Rows from block 10 of the encoder, named by matrix and row number. Each number is 500 + 50 x the weight over the matrix's rms, rounded and kept within 0 to 999. All counts start at 0. Numbers have three digits each.
# pw: pointwise conv (encoder.blocks.10.pw.weight, 320x320x1x1), inputs 0-159
pw.33:441427502491454496503503542530526600491497450514503486549570473495431533536501479490477512513503501503432674546484529494440506575454521497509553517553480448487471575505512512481519428471559538569524493464531531536437521489479487485547480499529459430565489463436534437520535494492489477482509492558504440483497490580554539499494476532506472511484575510495463514518469529531480514487479485502509454514421562536458504497475520460493522521509511453496541514497495530516439506488556470
pw.34:421522564492452534480462530510452451523530494489475463546440502512424503504536516521469530503461448517457506519472489475464474528488495513552450495465512512485511517517495612454478493568502519484591561565523514536428437541509558554517475439493436496481535489487496505543487516456508457534512471547441477480503457540518518503460529479456517516491523471598485529504537459460531545557522523542491441522537495490459522569533470497485456533451496445471457457532512458449518482565494501
pw.35:478452503516555500482470527500528446536519434428543545571529441485498513483455432525481494491503501482468529496463499502457464357451562525520531520416576549513697576478515474546517526510582524558518507532498535494610432464530482444539580458489537476399553499314483546464453507461471447469504471494497418457509524466499506528433550650445493458488475497496478567486477574598405445570496484470512484404411550476497544476476479512527468486415502498457564464485540530454496588481510485
pw.36:489546454671446467487442538594447466563478421471448509527505543441503483526501539492470484506517464467527522488463533489413454495473605514529461434514491475554436523514484505518461528461615499503505516507494539516585454508511469467513559541487516449447450524414537555478489525451506398489440453553503501475505435486509483494467487508474503530539476471471513451477532420612571539527462466482493455471534446488526602544468477446469505534491432492472427564463534522466579521485515491
pw.37:420448477493481464456495504468431507527461473474478484516518484469482475546584512449524454463587464503499533516448422477554562459585515537501522508557477549508491456501446498533441546461474515548564480471468502483506506492463530550529501453488516507470533483442475494541482507519484438422410470510544590491444559542486560479604533490482401463435468481550469519454440510470492482527551471545510547555566451474548536615491432453520483525512550493476501493462571504451506445473559451
pw.38:521469495485500509582496572460516456537465540488482556490458512511498534532482543587481443436484456532489551457531515539518512410458517462481458461465519530436450514468503575472543572539477424555547436519471532556487497480510518533535511501537456452479486473468483511564471546505505492485468446505505471448486519472490510454467525543496492510540502432512546469538468501463467482464413459444503527545452491521462536308537499499504512520459555453630494539543449489483513515499547453
pw.39:391475567553386466555457538438503559489552487447422470537688515584512504484485500523473513457413531502438476461455446413419515648542517704358608461489473442484436470639530537497481461503447592492513437413585509435405583546451430495457472538445628577589425403539496431611516478418400428498447568601501522598621472454607439511561544558478519497473428512556456494509502487522559569532412535396429454297623456535526562667391560526420496540654500523566378439522593415512532493438493566
pw.40:422501511560490531488534508704463527509432472510482569513508520475512489517450486530483492477440525474536567502444543471493484518473480500442481448505564482573600513483477461493586465480557467577607482496536493511582492480546497466497480500468515523488451501442502512480558509565519461482422522407495546536494406470508505475440483510510516447479478496516513469570497507546532506505398525512512559533459482513472543421475478498429514494447430447628467521478512498567532487510470467
pw.41:485558354458475509532493417529467379430534489472526468466487600456539488548539442594427411444564539519460540443419561500398515478509321447503533552480456437505547469531528454492439398552563559459391501569486374529415403440462428411515544524548544457465567507432494465528539583504584456468512508478548433537480600468461449449518438486469544481532498512418518496547503521494454399483540398534588526469546511552554524266511616407505455497542541500515515479531499507514622540513417492
pw.43:399533495519453467554503514467444457539510424541462480594461497563518576498466496482452532513491473461479511515504505491492540531448515555537536366480530459485485500484520476521507463509514497452471469575529528482555546431487537478511517481444551495537606500571491496543552539491536561519500477473488545534541507524570490556522493520493484546458533485468492576499522502522492501526458535524521486544539535499465485459498560540466460493576480566565563487582572460541513508518437443
pw.44:505394495410382461464498637552509422426568551545445539354451526491453458589457393525510549548508477575530510522532478498523434467541629474586456394478498610449563532477544407512575547500434497460587465506509486519500491463575575513493415473502419576580519556503535438475550478523493462499430619467530424439501489471457616460484534473515480384516511509491495520523475594534519508545339478568438472479428459533432406414412500376463542430528457506554524496504522480442525529461477520
pw.45:498476497522478496486469520496593462535536449558476524471465538554515500485467518492490546523493512484482491484537513514521502529522499507557508497487477537497481514455480482533506512547407485455473501619462510519473483482456505488463536510466487503519531477411480502478562540497491553428399513510534484511521578460541503545487459491466501499492500490587434438531501491513500512544553528488524494462484572434513490528482547501507518509479523421432505511499431513498547534496479532
pw.46:453546577584457488523505543475476527485509499513487504486485525510492543504512503547459503495516496452619438482511524468470589380543532585471525481553493543488499453481578521411498523470541457467576438483555542490548453483498581468580514519527581493513543531561421440505448479524553449379439403612491591457481467528490483422488526421491493465484430510482450468444417455618564526564383470563503469534516465500502483428426658499490439509481567474481481500536498500497525496516549509
pw.47:426533429515570558548471425541514467519524493445486592565498434618457536525493497570589462518490499528505556626460465454472443456495515445546558568444468447477474442487485478411455521516492543476384477503539494452482540511591502518501480497489506573345588501501526595497540554496566490479421441467522442564558525537610442569483633482488533500522425506491493527511534448604419523479597431479597540496485472469526499407478589466496392496483444473514522513534515485486516493595459522
pw.48:510489510459566551567505514400477424554481456546500514482438440628648525468548562455342459492451618575557477476444450477551459471579583479484494412543473451509455502472564528559486574499441490565546597519503436522455520548489493515464526530504540442491408523528418573570486502611551493577460509493478558552470462342560524440465495454566470426470554487473388508560414520559523520467515497464515510529528553430428432517485511562511452527427481471543547471487556490471506517533547503
pw.49:452559501542524514480530535422588454418565544541502545483519502495602478544483447434491530554456551531549508459567507534484475418558501517463530457492464502554508469519481509559536452522514560532504404488484451479502509488527498511572477543463479439480518495520534584461486474503452517417510481492461474501556502481481567469508476551565480489520504470491410522461570555557467468466557553468488457506424515499460540507489455504444525470520536437473513543539461539543490519523470549
pw.50:532533455587483508483548523553446568539413518491466563551467480441586480385461432573593547548498508450486487510559484583507506484473526449560517471509500520459609537475491538589526413479508431504540494497486476413491481471456485505496527499468502511461555472494539509310557557513486482548509489475462477523549540563481569533550508474507528551461539522399428540503525536542532487546482536493410566541444537536514487485498497491458528459544494420551481464458506538512542460458524530
pw.51:497491476497516490500487550449515544452531510429515541420502522541465436517536538447469525476528559477529532520516474530542443524506434535559481526505504518588480522543538544488455507531534421565467539532508543523470456573476466522523487504496506522477482493505529507562458541482540574620522449561469547519539441482517502467532513560493548477523500547575493535539476571509521527504499499579493533458473485555536497481464508480521468503519486473543532493475483548513522514447515493
pw.52:503524530506462511497430557436487462481518446499457507516500499475526535439504418491544521562439527514489567550409491447510469460476473548483531461510522495505465521543541522514486528522497448520440495538498481568435526535495471475493509524470516523485466609507476555543508495535511532470454535455504560482544433473493481520401563482481561543470542511455529479464489490509482516470474568535434482473526481539558494539451494527476464460512490537512459498545445548493496454438536528
pw.53:423423508548440490463485496485445500568483483553528471626509533445464516451508457503535462501511522491483531427513487513579558566458534521450577528518509487484511487426458470544520423472496451606480508450511517378465514503418502570509608487427512457476505612438472468480477421531542549440429552472472476508555506508402506501474489633526502479461536506434512466442512529477495459541381469464533583467463495486518420570531427584484468497509479484544489491497435480470544538553484471
pw.54:456519555502538509534467490499526469538470504441495524483463493494470546538471509507433466449512479537531496498487619500470552404473510476501480442437514461526399546538504442485506457489495539406465474477507571543500511441625515648547477532517552513463486499446472574547507508448533538588434510463544565522524549567505491456474514592553457494484474519550479541531399477543519480499438454466529502554550483526475575549482492529433478507492531502510497473460426470463528530529547472
pw.55:524510468518456503482540487472454403509581500471536477552454479464621501523499549473518493450475485549479509540471519491454544512427519538498520478507512496497497536488500498471516556533522505504489508503479533515457528553437475499588565443504559515489488512514495550485544476519512471487498478449461461501522595514523481522470557528528470500428517473510528421527503558598503503519500515491485490564474553586486507592527515455537534507419461469579422482523532473422504491483536484
pw.56:455518555539503482522510494454520554506623543430476606494509551543453494425488517476488572505496556450481507513481571502529427558510526562505550444437579468537496450491507548542539553492467486439486454503521594616476495483490524489522446552475491544486488446495517484485476539473458417491480473479446490559538542465493485421475543474485473533538479505478604499528580508568532563547436523489512499428499555570512574620592472441486536505427580522503486489502455418508579528487552545
pw.57:544553431464452388454588550454474507586460446465555467554523569499516411332493548387501584576510546542469319554476469474321506365554459553559421555519476506529423479521499466529473554528502502520503538372541512515495553507405477469645565416710478506537479539536449437599455530522570605425540568530536579561541490571551582538463457457509579460450571548609494540484438330519512470326575428477482465504507477505486475570402527648610458549496643460507522517491577464513447475523483467
pw.59:457477530493468458496531551475462461491392443528521444442362540489684480472437521481508531528444536433526456440503484529453419573473576376499512561467562448503545526482502487498452466510592465558533586480561589489532504516522514431468466502489498513520432509511516521449510473512498450513477526458526448456435441471510491525528527519571450486528511535503449516523546583523517529493490548488492497475504489489513445525475505489450512594473482541510509487489476562537406571537541530
pw.61:432456509445529516438460507475506562514505462530552479453511503547530463524574468471465471466515497553499521511486524491475486513451539555495509431556545451457477482519524431519473512531505516462606524535520536503522492495476538532487505518448628501362481572439555549496499565539472457488457563481525461422511412469413454523438476462501473417529519506566495488503462519562456423473479564476435522435468526504531540487463492477481495515528472524520507541455458541480448574519564466
pw.62:571400430610432505621511505552603432321574415546441562375431493492520578491557451480532499591552521471531584488527578556690519347447435513470661483493499461454565519478471487440466582436575553461483523534502473483526523488504614498411576471514484581490456530443585473499498509467568483480558477477480631514494578593467428458580546606499504538555504527582553573491565645524434449494119373381470523497455541505434450665583443493359425527560443453451605519408531430466524443523499383
pw.64:467492517463514451475494496488485480507541504486568480530450526503583471452495572462457478462486507511501598449525441526553530465485513534501530489510546518511465530442575594518508469446537496603503487423452524420539491547498496474545452559582511567577481493479421475409457492433429502487485487520473518497507490518470500447444485623534490528529541488540414448529493437509482480483529455520510487526491499560448541546616465477504432458507413454439511568488523496485608450479515520
pw.65:550495539455530446558496485466498534505409505517505520469454542489488523501520503562511526452497536512533489573471484530556457446433516499573555430486510484512431477449526498530480520495512462522520491429483557469524431434473535506445485533498475456442483418465493494574413481495536456506518451508564435476529483506468457503513541459525432499484550527507535501498475558567538521499507504470506473470493463473519503379483460435475455477500448466523509530540421485554536516509476459
pw.66:399504484462491540545537484516491456536491367442510448628452570509527521540491483444567529514517519508556513487422510487442565444514511575469532519435497533465544539467503520478480522548498474505546530554606486488443461485539580426553500526476454473388516435446514494545482529434525410526511447469448496537503429485515539557591498499567487527485483488471425474473438480473503425477488528508556509489518479463535535412467457552452516587523477524547530504560568587500555473500545455
pw.67:368471503530489509496523484506493483528520469482480537445460511591618479479555485504509477495543538522505520478518474470542441443596586520606493462494547525433445513501534468446494490473453396441533486542519557534467453486446457435501722457553644474435469448441510515488464473550491461453461500410432493395436501484544499561494522491485492459448554474573386634563499568486446529634424428506444490519453467512496495529478523418517434477456502486487470394483564606433480514532568478
pw.68:322530633469531465516435567550504531548356467516474478505624531483511579429484467516493444450568625503638548574456622439520461223468534477486521543567514453502448451540494452463459507409508469452595404408457430475444435568548493490562494521514470404412558525478501606464451594495547380453461602402467595476400566509505445451462510554500475526483438571386569475547667477553480448492428516518528517578532504445603506486447398419435481626434492565539412431421602364471522490483509487
pw.69:476576504498530537501498475521474505514436402375527543479402535533378434435439472546476537466512555488612521504515539554501502484643604493497530617473540447480415521437530605554568430517521397451533486588526517559520487438524490515479536524511515445466511455545573528437613480522555508506459539542517496507479486469472480506565512572480431457452470461500520495502484449446470500480460528425479464514457494579487496463492435444592443524505363488423529506534518505581514582507642400
pw.70:429484470508513517471507518439552461461503483448517516600364436501500509439550590494516611534537476505510592621478526528507489391528526506489548465458503488506469573679521405482585487540433470467556441496550441477451457525572500482555550489529509610465459511494496576530498550508512470499469550513440562495363522435440535494468540580533551446464461532493590525502537460510495503459461422542542492553499476500492510497461506412511551450515512481477524492410506509472581536452465560
pw.71:374465522528520537471528493518462470490425457425601489483450435461500521546502520494507508561441485495528551463518511529450536603529568522447482487469501526522400470547483566534483476472449489536505542547490513484498506484470496436539514521441658496502507450418507557502430499520538492441515525506516362532509528500493482504549547478482519464511453553501508491515649524563529518521491549490461486486415519563616493441491487651467457530508523450573401465477527526472502498499592471
pw.72:416516505573511586348459503522539437500669446473534482509444516472517474487481494481415470493535496491509412480533511550471532514558572520522530596491542521482526507464492501532513490484455502507531557463442547488439467525481549562462554571556466519446533547453460598472522451510502458403384534465476429480556487468531499511515522617432539548466492488426450442509548506517475533495523529518527506481493571422501496608476501430479496544424492508538538463477500515572544545506519518
pw.73:525519619480547483459557478548479621466525520535486624570470462499483482491433516433468453452461550515481576560499465540529489419576521424436502535449436429542509519483472489507520482563478482451482549519535441552507505426627538533497603460468476521500526460612528511467399615573513499469449474507563523544492479463614503506428515399542459402467513490547548466473528455498429482459457496416518489538530557500511499327540388506552479433491458498520495431510462526570536420502576499
pw.74:501514455553493504402491441520630473541623531513508427533410435491440493474439565439542499497587558526487585455415507433486453436583463512522472525525528558459490514509493467467542612576518533447449522518438484546498480512418498523585555432529463546489502480458621546577407496499542519550473524555511544481524414566538522551476490585534526541516478435577576565482514546544552465541551484498576493539461596449530469786527477493468597453516526544461488481457496499465496560549491406
pw.75:434511494536553468472507604578509461506437460506461555518547552508478575425469542553597455428535526474433526489519543539490500519615592514511560513460564516538546462452464457459497503485486581517425637445508451575540492523563432451492409491488433487482555533459537498506557514542495529413501500538494531484529552509508474562481527421506481504464550526492506476495592560490522451575427409545422494553457567491500589386558473533469459574465503558486548414464559543545448456430570482
pw.76:484546566489565503552562491482546500492487434335471522611474447456543480439480545486548550462524553501507508546508407539438474477533558499487585476344602496448493501516473474456472517552471465502508521492508527567487473509491485577541503508560541534520545426555456586500508599431545483543554465536441596468489562441512451406510525484531459497588466547475520479543544345466543507525557529455575460475490339463517527549468447449568456587398503410491496582465551528519527470519492443
pw.77:384523481485451517537524415511446413486456538560475567516577530517435478412512508473505544469492500512529550461459519486439474409486595538489520500489491500454502508470510475559479500500473510432525507489537511503494495478506522474561474490467483522474569526540538517489497513533546495498488447494511466484504496466507486509491492460412503481496478527490533398513478468488518514412438538462489541496476449509515513366524495473491436500469482411524500504511530533445485515512516502
pw.78:482554561635535430515521518521452559613397503500461466469575452469473580491501484546535490551525555544498477558509540544447532417447496482526499478501492519485504542410454550677531560524580552509479592437502503442506526502433505486521544491627447569485519511504504509613433505502431604558625610494453594467516539469528541649494516485583456423457494518566518498507461522575449427498617508538540526488520583558477507539560345416474557499486522483593569416589470460539440495467565444
pw.79:496495515568483523472500452401461487508545489494508551503458504472715468473521526530397485511543487514546488502462618504464544507596535519485482459380498490493514502524498548507481526509452521471461487525468495470512478474471543465490456509436487512392525476461526529542566508453491484462483553476501477464485642511524507510487485700499501463485459495529431546506517513447475549463399457461491517511517498550606472519481501510573454452462484480591553476535478481482535480550535474
pw.80:527494520521531506507521447488475473513507523549434466530564491539505507485561488537495514524494539506505503515500512518483496534477455448512506477487486487535486473481545539516516469504501494461476542493552511523487439473482519516469509505500496549485463504459496491542471495513500497529540493518544444562444487528500540472515492499509468452513446479519598480514463571541543454501509474496523538529456501488482492543563499481494509489532597489443536527499508500529463580531516497
pw.81:499488508598426500464469571492459501535598458456444450511467474526611474549514536504400484458474509495506529568504506512547520502497468542514568449508502483525434495522547443530479547515509444500566528519508565541504504456543504384443474521533606484472553523557499471545475516485582468377536438447513523514463525502503587417482460453515465436541505533604418506468446497509546454484476535451439493605554535488495521516490444494475594516498448468608479501571550547474558493473475499
pw.82:472490519493512600557533520426517605540458547503469587485474474462475479543493481510391519470500474472496489464483547488545432513480505488521414424498540473511469483512471518587493470541508418572577564521511513475448607486514490542587393449478520499571494568586449459458565500496562549441508483491408488599498559594525486393495500446548457541432447448517497485501568522512478535571526513460439427456492445482434502475451455455514610431503479426490525461510535393523492464489475463
pw.83:359445560467519510445526518544548494522490384477458455454404502463477354446564429515471521546435414477514527488555463594426475580433575558478416498415535522596529609582474500480454463494440479477597533449547647517526490510431537501550465481502576514536473476436509455472505415411500470292486538574583440381466490458458444435567502463512521430549503563565440471489451502507559452465416461535532567563640413493532552400479418504583491561505493410658521507538412558379477486516565555
pw.84:381558491532571483485549504483510614529393384526449560478484525474545433537498495453550524501532448506386568519460431501425495488524623517512561469692589509645436501493509471500511487496516537426508543507479497674467414493462513474590505525477520444389623457470638568481487486575529464475388447449520497511472507517491554600495655452785545508520474495619467475473511496472450455502373433497513488570441471530571499518528449492479549586413450519486481486475446667485543510473607470
pw.85:551518470574506508533531481470536505462452380573544464421416551503410548496484525489480547439482514489541500475528485535488462643499589496443472509471638531511479512477544490427464453494531496411547509543481472568532488610568530553469534498524510513572554496487482478459471523521518506523453531496528555486482625410542439504469519541461491497493496507464492484496479522507504494507532446433445488557507492481493501551504494488550494485461486556507496534499478498443527538426526536
pw.86:399482500523469478455474469475441460519514466470465573483470522534618525474523440500497491426529516507551474527508479502497481515508587520511495448463549519489525469487511508483467551459488526508549516564497588458455457493457490508536732516409457458453482544439492461506615461468503511399506585447471444499521569486478529488592549582460508745459508495497451455447498516494408488729409513528464454453533533471529490511483535402593542530502437474511528498518487493505530479514575500
pw.87:420535545574498496456523465415483448557599555484462462553611491475504480514512436542497493519496460506461512544487509525554575530509543480487522497490533466500486505528505456520500466453513545493502447478504434519484458505498497522445506541521495512438551475520504518466434449506465500429502489441481494546463457528459493425518459463548548485493506468462464581509492517512499469571487543485519520543441479541482520390526482561491527472540563557485500467460500449525523555561411510
pw.88:472559473548488510517509511504509517490440481590481484559469566434465433492470470501505506531560495544454525489539546474464404452523533513540496521528512487457493504454511492517481548514483512495536505510470515462499470482544538493446493485409486512503466459506484424468425517566463509480480515469481493513472430523541495506459492554460453515511440503537478536565473539501451460536418516488517472476547537513518505525436526617502523496482514443584522425512516540451510502527490527
pw.89:478523435489406545519527638439412677590536461381483495509487527477486478577534425545444495590424485533609554425479540470511603459592537546431470483596495552440442424504570413441534583486538408398655493527507536437425446524518498489467477527551506429446481497521513406513572440535539600452481580447475550418387536449419445478376563470493460544561366537567483448474453445555542594452474437473454498420574547472400493331488470548523507526500417526514444542479482433497494436504466584
pw.90:521465479538449484582518555464537455479662065499475544249022450481486454467409512386496600524536504490487494465537465499413440505476550468457438532422564386564501473576478514533507457492489489461482510555497521576530486487588532529476458454579460625449496515534478601552512461499501503455492511555527509507459551467432449424528501491511475511541477502473539557627443487502473499531510534404381479459530497484536526667495523417561487482428486452560439485498496512487469498517542489
pw.91:422604501553551487478465433443530451467560515488467534584429464480486444445597519449499513458459523509505485513481442544554538541506478484490484531520500444491489530503453491505522539472522528497517514492528561546493514491471435526480432465514604488444498517506525496545483506541514477582465486452582531492493490477548504529468494506494484484455536437583481535502547481499463514530571482563544540498468526481600462662484501413470510466524506540464471457578495500506524514472429449
pw.92:361479503563453516429471551501538490534483546539484559420544547470485452542451511457502496506507440482473478575481465534516516455498516454528538490421469571488465578451513498519525518506481523455549485539527524507479475453538494544545487516455593451452500404511581462516481524535488539509464520486601511514538477481519519524502512509460491511446508498548504547506417564453593552502533497487462557547499542528465506531450532556480465514465521479493479540535518489465547466480530502
pw.93:497469574416500565511483495435524516446488554556450503437452530469475496453460508478611534549456461473492536499502475569474454489476555564555539519449456495496450521493567491499534465506473478473556553583464519547541499509487494535527451483439493500530500488529444508487464489448548476473425445448548464545492459420486504469515512460485473611513470488529495527568493525490529463599466527460492496490495478540492485539513495430499580565452483505478431552472509472464511547529577496
pw.94:547505549483531540581508508520516461516519493468530541659531537518463530459582528533517512535470534438508427413496511486371555583433564564522516420505594462482482519440461523575450531511479481513555458513511544506509436524499545525562556556543577460471463593430488512457568495476484487471483555505450518501561490573568493488515504522554485480431449476482538465495520518502501495437392568509528510440512433460466633458414525456478443509423525560492550517442528523514545554542493485
pw.95:534569522485436490563491471440483505485399484482518521515506624507503558480438521441557435428423420465490552502519551478469531476445531476462542489446511473459502556524535580566551433551476487485463491508482444728457547497498435482460490560568502535471518529495562528394532506507503509508540516539503547482464452468540511418497548577526551414495496428562497473547515500558463519522437561476539457518422497509458429529559493536526515498464509476565382492495457515495521561516567414
pw.96:402533445506417410476470538456520491509677516442501588430398411469464469565517413550446519494527528519479547565526447529556506500478480409453509471442462492461484515492451508503461637485415516476559420460411568391448595492478493620546443452500539489447490469522454580475476533502541446621533643468544524517543466553443445564452529472439543526503554470455489578480506481607534526498657412468457442514522533548453510641490504466526518525486607567483482459492429475593507411535517357
pw.97:504474438529516452512492543433505522458431522579518489534538535496445530530578497452497485553522479560468481586538517496517509502506502478533562523521507473476578527477426489481501529509532510533482511415469442430448469481484501460499524516463538466497508470513511504554471491448495437516500506406548616496425393514578589449503502673538479503520526477544463448505435524534449545522510459499480462506530503489525490457517437547509465481477506496534404449511443522493451545540437514
pw.99:518560518561484414571482494436450481499557442523508557482429498505534540443519484507528493514508533527458529516496488478579510545570534509503515467460516451412498529465465613524473530491420451480545491561513502479426473457472522434524490512479753510470472532398513514518482529451562570486459469466482483497504443446471474453442516433524473453478637521487517496528541483514499527524484533498442523492488503563538527533474477488501535536501441506501452635495499519498495474513519503
pw.100:399627523497328542559474545439518364562433464510496625865519503526513511570519494480573526530522418448501505563429560563462521538483533441541490508418552437467506509468503339592487461516532361533483512495463580472466571497507554496562469451460500457473577462499506476578510508538610534487491422585469326618570428471434335473522461488444473519438535543471537510498635594538512567519378608493467536529514672570491496563500563503547473471472414537636612505527551549523555493456573589
pw.101:400549484458431442429513458449507407474561504599608523621535542491407443535488447472486564468457528511472510480561463521456426518587495449484542435537466494494464462468542524489506464497536510512506545520469529471440387482484482476537498526588451480471493470522593551489488485436547469370530605459481530448418544421450468457504556553496403503518486486553501439446492490547550519460529525487564416489501445547558529542516523495469472449478452483442480458518438502551530493570553437
pw.102:452506547500513473422424483598450456469487422503545525472481484452541523577441494546450482425505485558555534596469498501416455522463569463459433518484434509467502496549508466454386406555466456508504493549536470527480509572473372529532606432389571478397475575514517491577488530458531398499516655565518549501455515457548422433485541576508505479504524512466589550487501470533518475473480599455474405545522537626513455559506437474491430521557497488555498517462471433489521509634439485
pw.103:513517583348454544553402506538511440553506501458501531467501481534424457490518498457507454467521453480504520481533430535637558444437651554492474504480500454503478568555465476490550489527475527555439576531539517507494424556472518509384450519605461519662469560467479477391493581535491418531504464506515526517575452503460495457471521523495485467463503556526533525451434451467503579473615478486532523563507454489536466570528534457574493493470548424471526490512484666444573459406444470
pw.104:432486498526439445637524566446633377522492474509423562351474499545586569462480553481491513537476423559470502542503512531490539497459527575527553425413522515494507571449456486482544369570501469449453527570478498518519465467566544469503446622461494506424591369394553392605454460511527528320489477568508497428526454473588498513517460510497491481505635469452501575457457542467449509492431559509542468525490446443579442579491603505506526451614543430492491505517500498526565437537491528
pw.105:490532547448491541495553479516527484477437431474515447524526524534515505549472482510445584517539545543485557537512489547413463532610502439500483411433558485477564486482507474539466557547561386477490513526601475480485440504567595539498577504545524525417650417495517406418492486510469400507498390533463520513502520464499513514605485427490493501491530480529437540499548481463499487481421547498516474581526464552523473509468468454450488505510488470521418524460539474475560496496493509
pw.106:401532523519445463458469459472500388492550502495530501548481508456473424517511494457508559479505440529449487524562525481479484410464519577532469453445510441548466518541507521533500514537492493513523455515525548535479526464483510512539511471514511467393508529468522538537492520429532476435494470521491556491526477479513486437510456499513455536542434494528642537554438572474497523610460507470483488539548492459490479571490571594477491478467501410545440533483496442488497523539553533
pw.107:394501449526508487347446481488451504534556474593523459491549453484475477495528480471592571486505555530474444586568441467542345431509437550489499497452501435491497515414423508535543560547503534512424557506494495560437433535428444514555525522514557588524558514459609582612432495493539468500490508417460442485497565507480499575516468505501489438504478395499468479486493559462474481555489509440465489551499545465531547553516531518468503586526532497436467533471450470503466505396532455
pw.108:425534376587468542583516520532463434537471576412477478486596498449557480477492485474484557543439515493549470556503489464443454524456540516480505516568490470511504460493527462563475441512476483477559546496513470488498552570482566518550525554467424499497495505497584503576558513516483472587461496529428409579496482514558433460559493517491527463485498507553540527450646519502527534413550520516464471483471550483531446705552472457457514474505511505525518524520583524519545521568501464
pw.109:469526557546482554497514451513501521487395428407529576531585535430608471471451507509494569472462508491466461513494595516561526468550551455493492504487497511499422533472502530470506518560518538538540418433494554503535431499543543594519474496561551538457465509437554470536507551506551459497498509489541584546550547501509499546507531500505512517552560486501435424526503527589522505480449521492465528602432555560486489370468478484541483542560485462511539488518469471466473540486535484
pw.110:471488582518517523470459504573512560500556462529461613437520447463630503504497481418456516469527504516540515540477471520465470579561557588468551542458466490522468522496525669474503569436451463472500475468487502493556492525551463485544505519385534478470482522493492502474546511437578561542474531467493470478504374421520470459440528477470470517528446488465512493498499485541568491459464488486465498465472470429508496520523453476436425528415413456583544511453413445492531509508556537
pw.111:432511478472488484451527516395498647627536471493486484560593534474491507414428467502479553464524468557451445512431497469400534526501485550548510569401480518465493496595482524557459507569516511414580500453585491470406465480509590521572515495538626463430564512531512574567518614568508449400499439512498507543581411435643504448514571529504505364495498579526538538490418540460613421618606507511529462350479529426483480400549435426483595575507564406466533518493495508404577489546541462
pw.112:449518495502531527431418487495409465509532556527448491538475463513497457488454508547495451446499476548527446468522498423469488467521452500493488543454471511507423467563563530453478458456554529595494548567538515442454553522485533479533619468497556521584478600386525533594532499586615509449540523510472472497487559502525493474503562492483558544504461588464520524494461537487504576511437496445512544423468413516522467582439484490490471615580508456501494448487472446454482546498482466
pw.113:400500542493528419525589487495526481449618510539564434427493456547546459541558488484470548560541482509480475619532518438435528552479386502434472491563509417525495476559498483478426484444522493492542403531559458552450482579527518517535505415467555499480461437610457446491512446471509447523460525524533513485475467529484392500466461412559518552530557489523507457509461554477503543483431451451484415463509520440498501616469525505535473468529474502455355474506458467526514520492514511
pw.114:465511573479504515512501498523482489487443445455479481443419517467530509485491438517498460519499520568464565513511498450525426513528505503479569553507498479521484457481499515517498521532410464501477501493441503468454487537493526504467505483480497492520515474531465546494458530513488453473516464502478521501471463471508535471440485567467468487527598506502508485516523471546475430441489494485456493487475583570457458577479492449480505467488488504461437523482498467475511490506533570
pw.115:440474488493482461524545480559423428510453456491470538639516463462498469438517467447402484526535541519457526499517503503471522454483586488529517526499555496476827493537482490471491509498479494481530515470529555497473437545538539812511593522510506478503655483406508551528572468562530403465485519503486465567470437503490501529514553531488542453529478438547425437513493509483488501456393514481495484542495406394503468538511489454470487516412494575504497473478474522509548475521565435
pw.116:524527537408482473503503467470394501535675628532501467624560537458487499529442428501527435491517476487478398573509543479477465605492359461485507462457502474494531472477586518485496521525626509475467543455492532455537553485483513439483490555564467550475514513542472422464471482487558483503488427518511463525509452446533523490560438441493586558494595447535513532538589538526480473516525486593623497611482482535472611749538475455523587554485448551480574504480508500524503474499545534
pw.117:470545510481568612587422483503422468542474462550513504423515486410423433527476543671473497464405499501491585490509538566441546434426419453471458340500457466414495478463434517590600468470584585510453591530531451419443508559499587441564482516386480516283474437414380437402468563541461507544545529463524459485506501439455562504451539485491457470531586465542515576607563370504509543530485533455483608476545526499519571457509463458469523280476446544536480442480543476572513518553498466
pw.119:540519530538526538560562430497442440611526448521505586481478523530444518520511517452497480396554482476470480476547452526479485411594582489496483525514511563485500602404626451533502573529506431497561563629462517476472445560547614468485521500483542492444480425486513533494533469455593389475499453499462471467452498466537458468466574520473550471457475474490486466490533520538427511491484546465490455503463428494496541481533491576498470560397443481485398483509474549465667560497491558
pw.120:441582457520530557436466537549495520496393530515558478555599473525526493490487568507478556455463503538558493469454480527504576526549533499484512557466510526461418482524552572508358483514507469440545491494497429486504456409448446549568536483613501584567438421547601447542507495421480519483432459488484596461502579473552505500470451467572424527573439513469478459481579479538503561554529451521522472498479455490574444395405538490494477499500647513507589463512503529499455514472574435
pw.121:577529543472541519443554473539488573507473509455499473514502503488558464536529559507481503549575494500421538404490483577614585527481474512434568493466520528538536526452470456480519456435531470525547509591477477549418579544460511489496565517465512573489493406456441517492524476489570510515508511466479512393518473502489529487463589639499513533522447470430449552509436505519574444427469598524540561498446546454491480534548501518507455520532458489471470437497468514514630505479473494
pw.122:438579488462431498502514493481479493546506416484507526476550529491782456487560498488449494519515479519453507513480455481459486486699549564512479504538548442490452494566527530514486522484526532592531450441502529485553464500499512495491499496529479476449463484530530470606544504484557444479436508445513521458531416430562472505484571571457531439522546485495444517508465486568500488489344546516481482491479442581503547541508546473472454537464477493613528542488456525482531509451565473
pw.123:430556530535491587477500465510518513512450422313590489474631471493536490519477477418491541445551542488521484425500463504423529484502450463553456504401537485497541524510444458499520433523452472508515577551506504546469543523464508512579538518521502522448521459538496590497457491483498492491434512524483541563505487418436499553506500472511442493485462464544470480521491481551522554459521464519494452514563466461580551447525590518524403508562559462538634462484508508453535527348545469
pw.125:452432567426544496520401583503491584522598490551461567441561510484534546490490568531502505452400559489527573389429490471386487513408621518498457509644394548528501458425455474494473502467454527580520470657641572637490517494411482472478542501465398483414597646456433578517537480513505586467447566530502438542357506463488453512414525506516449499480589518469528488640482421544468500470528539413471494514533486424476529613457493503503517579545461682434503542482418516492497483514533479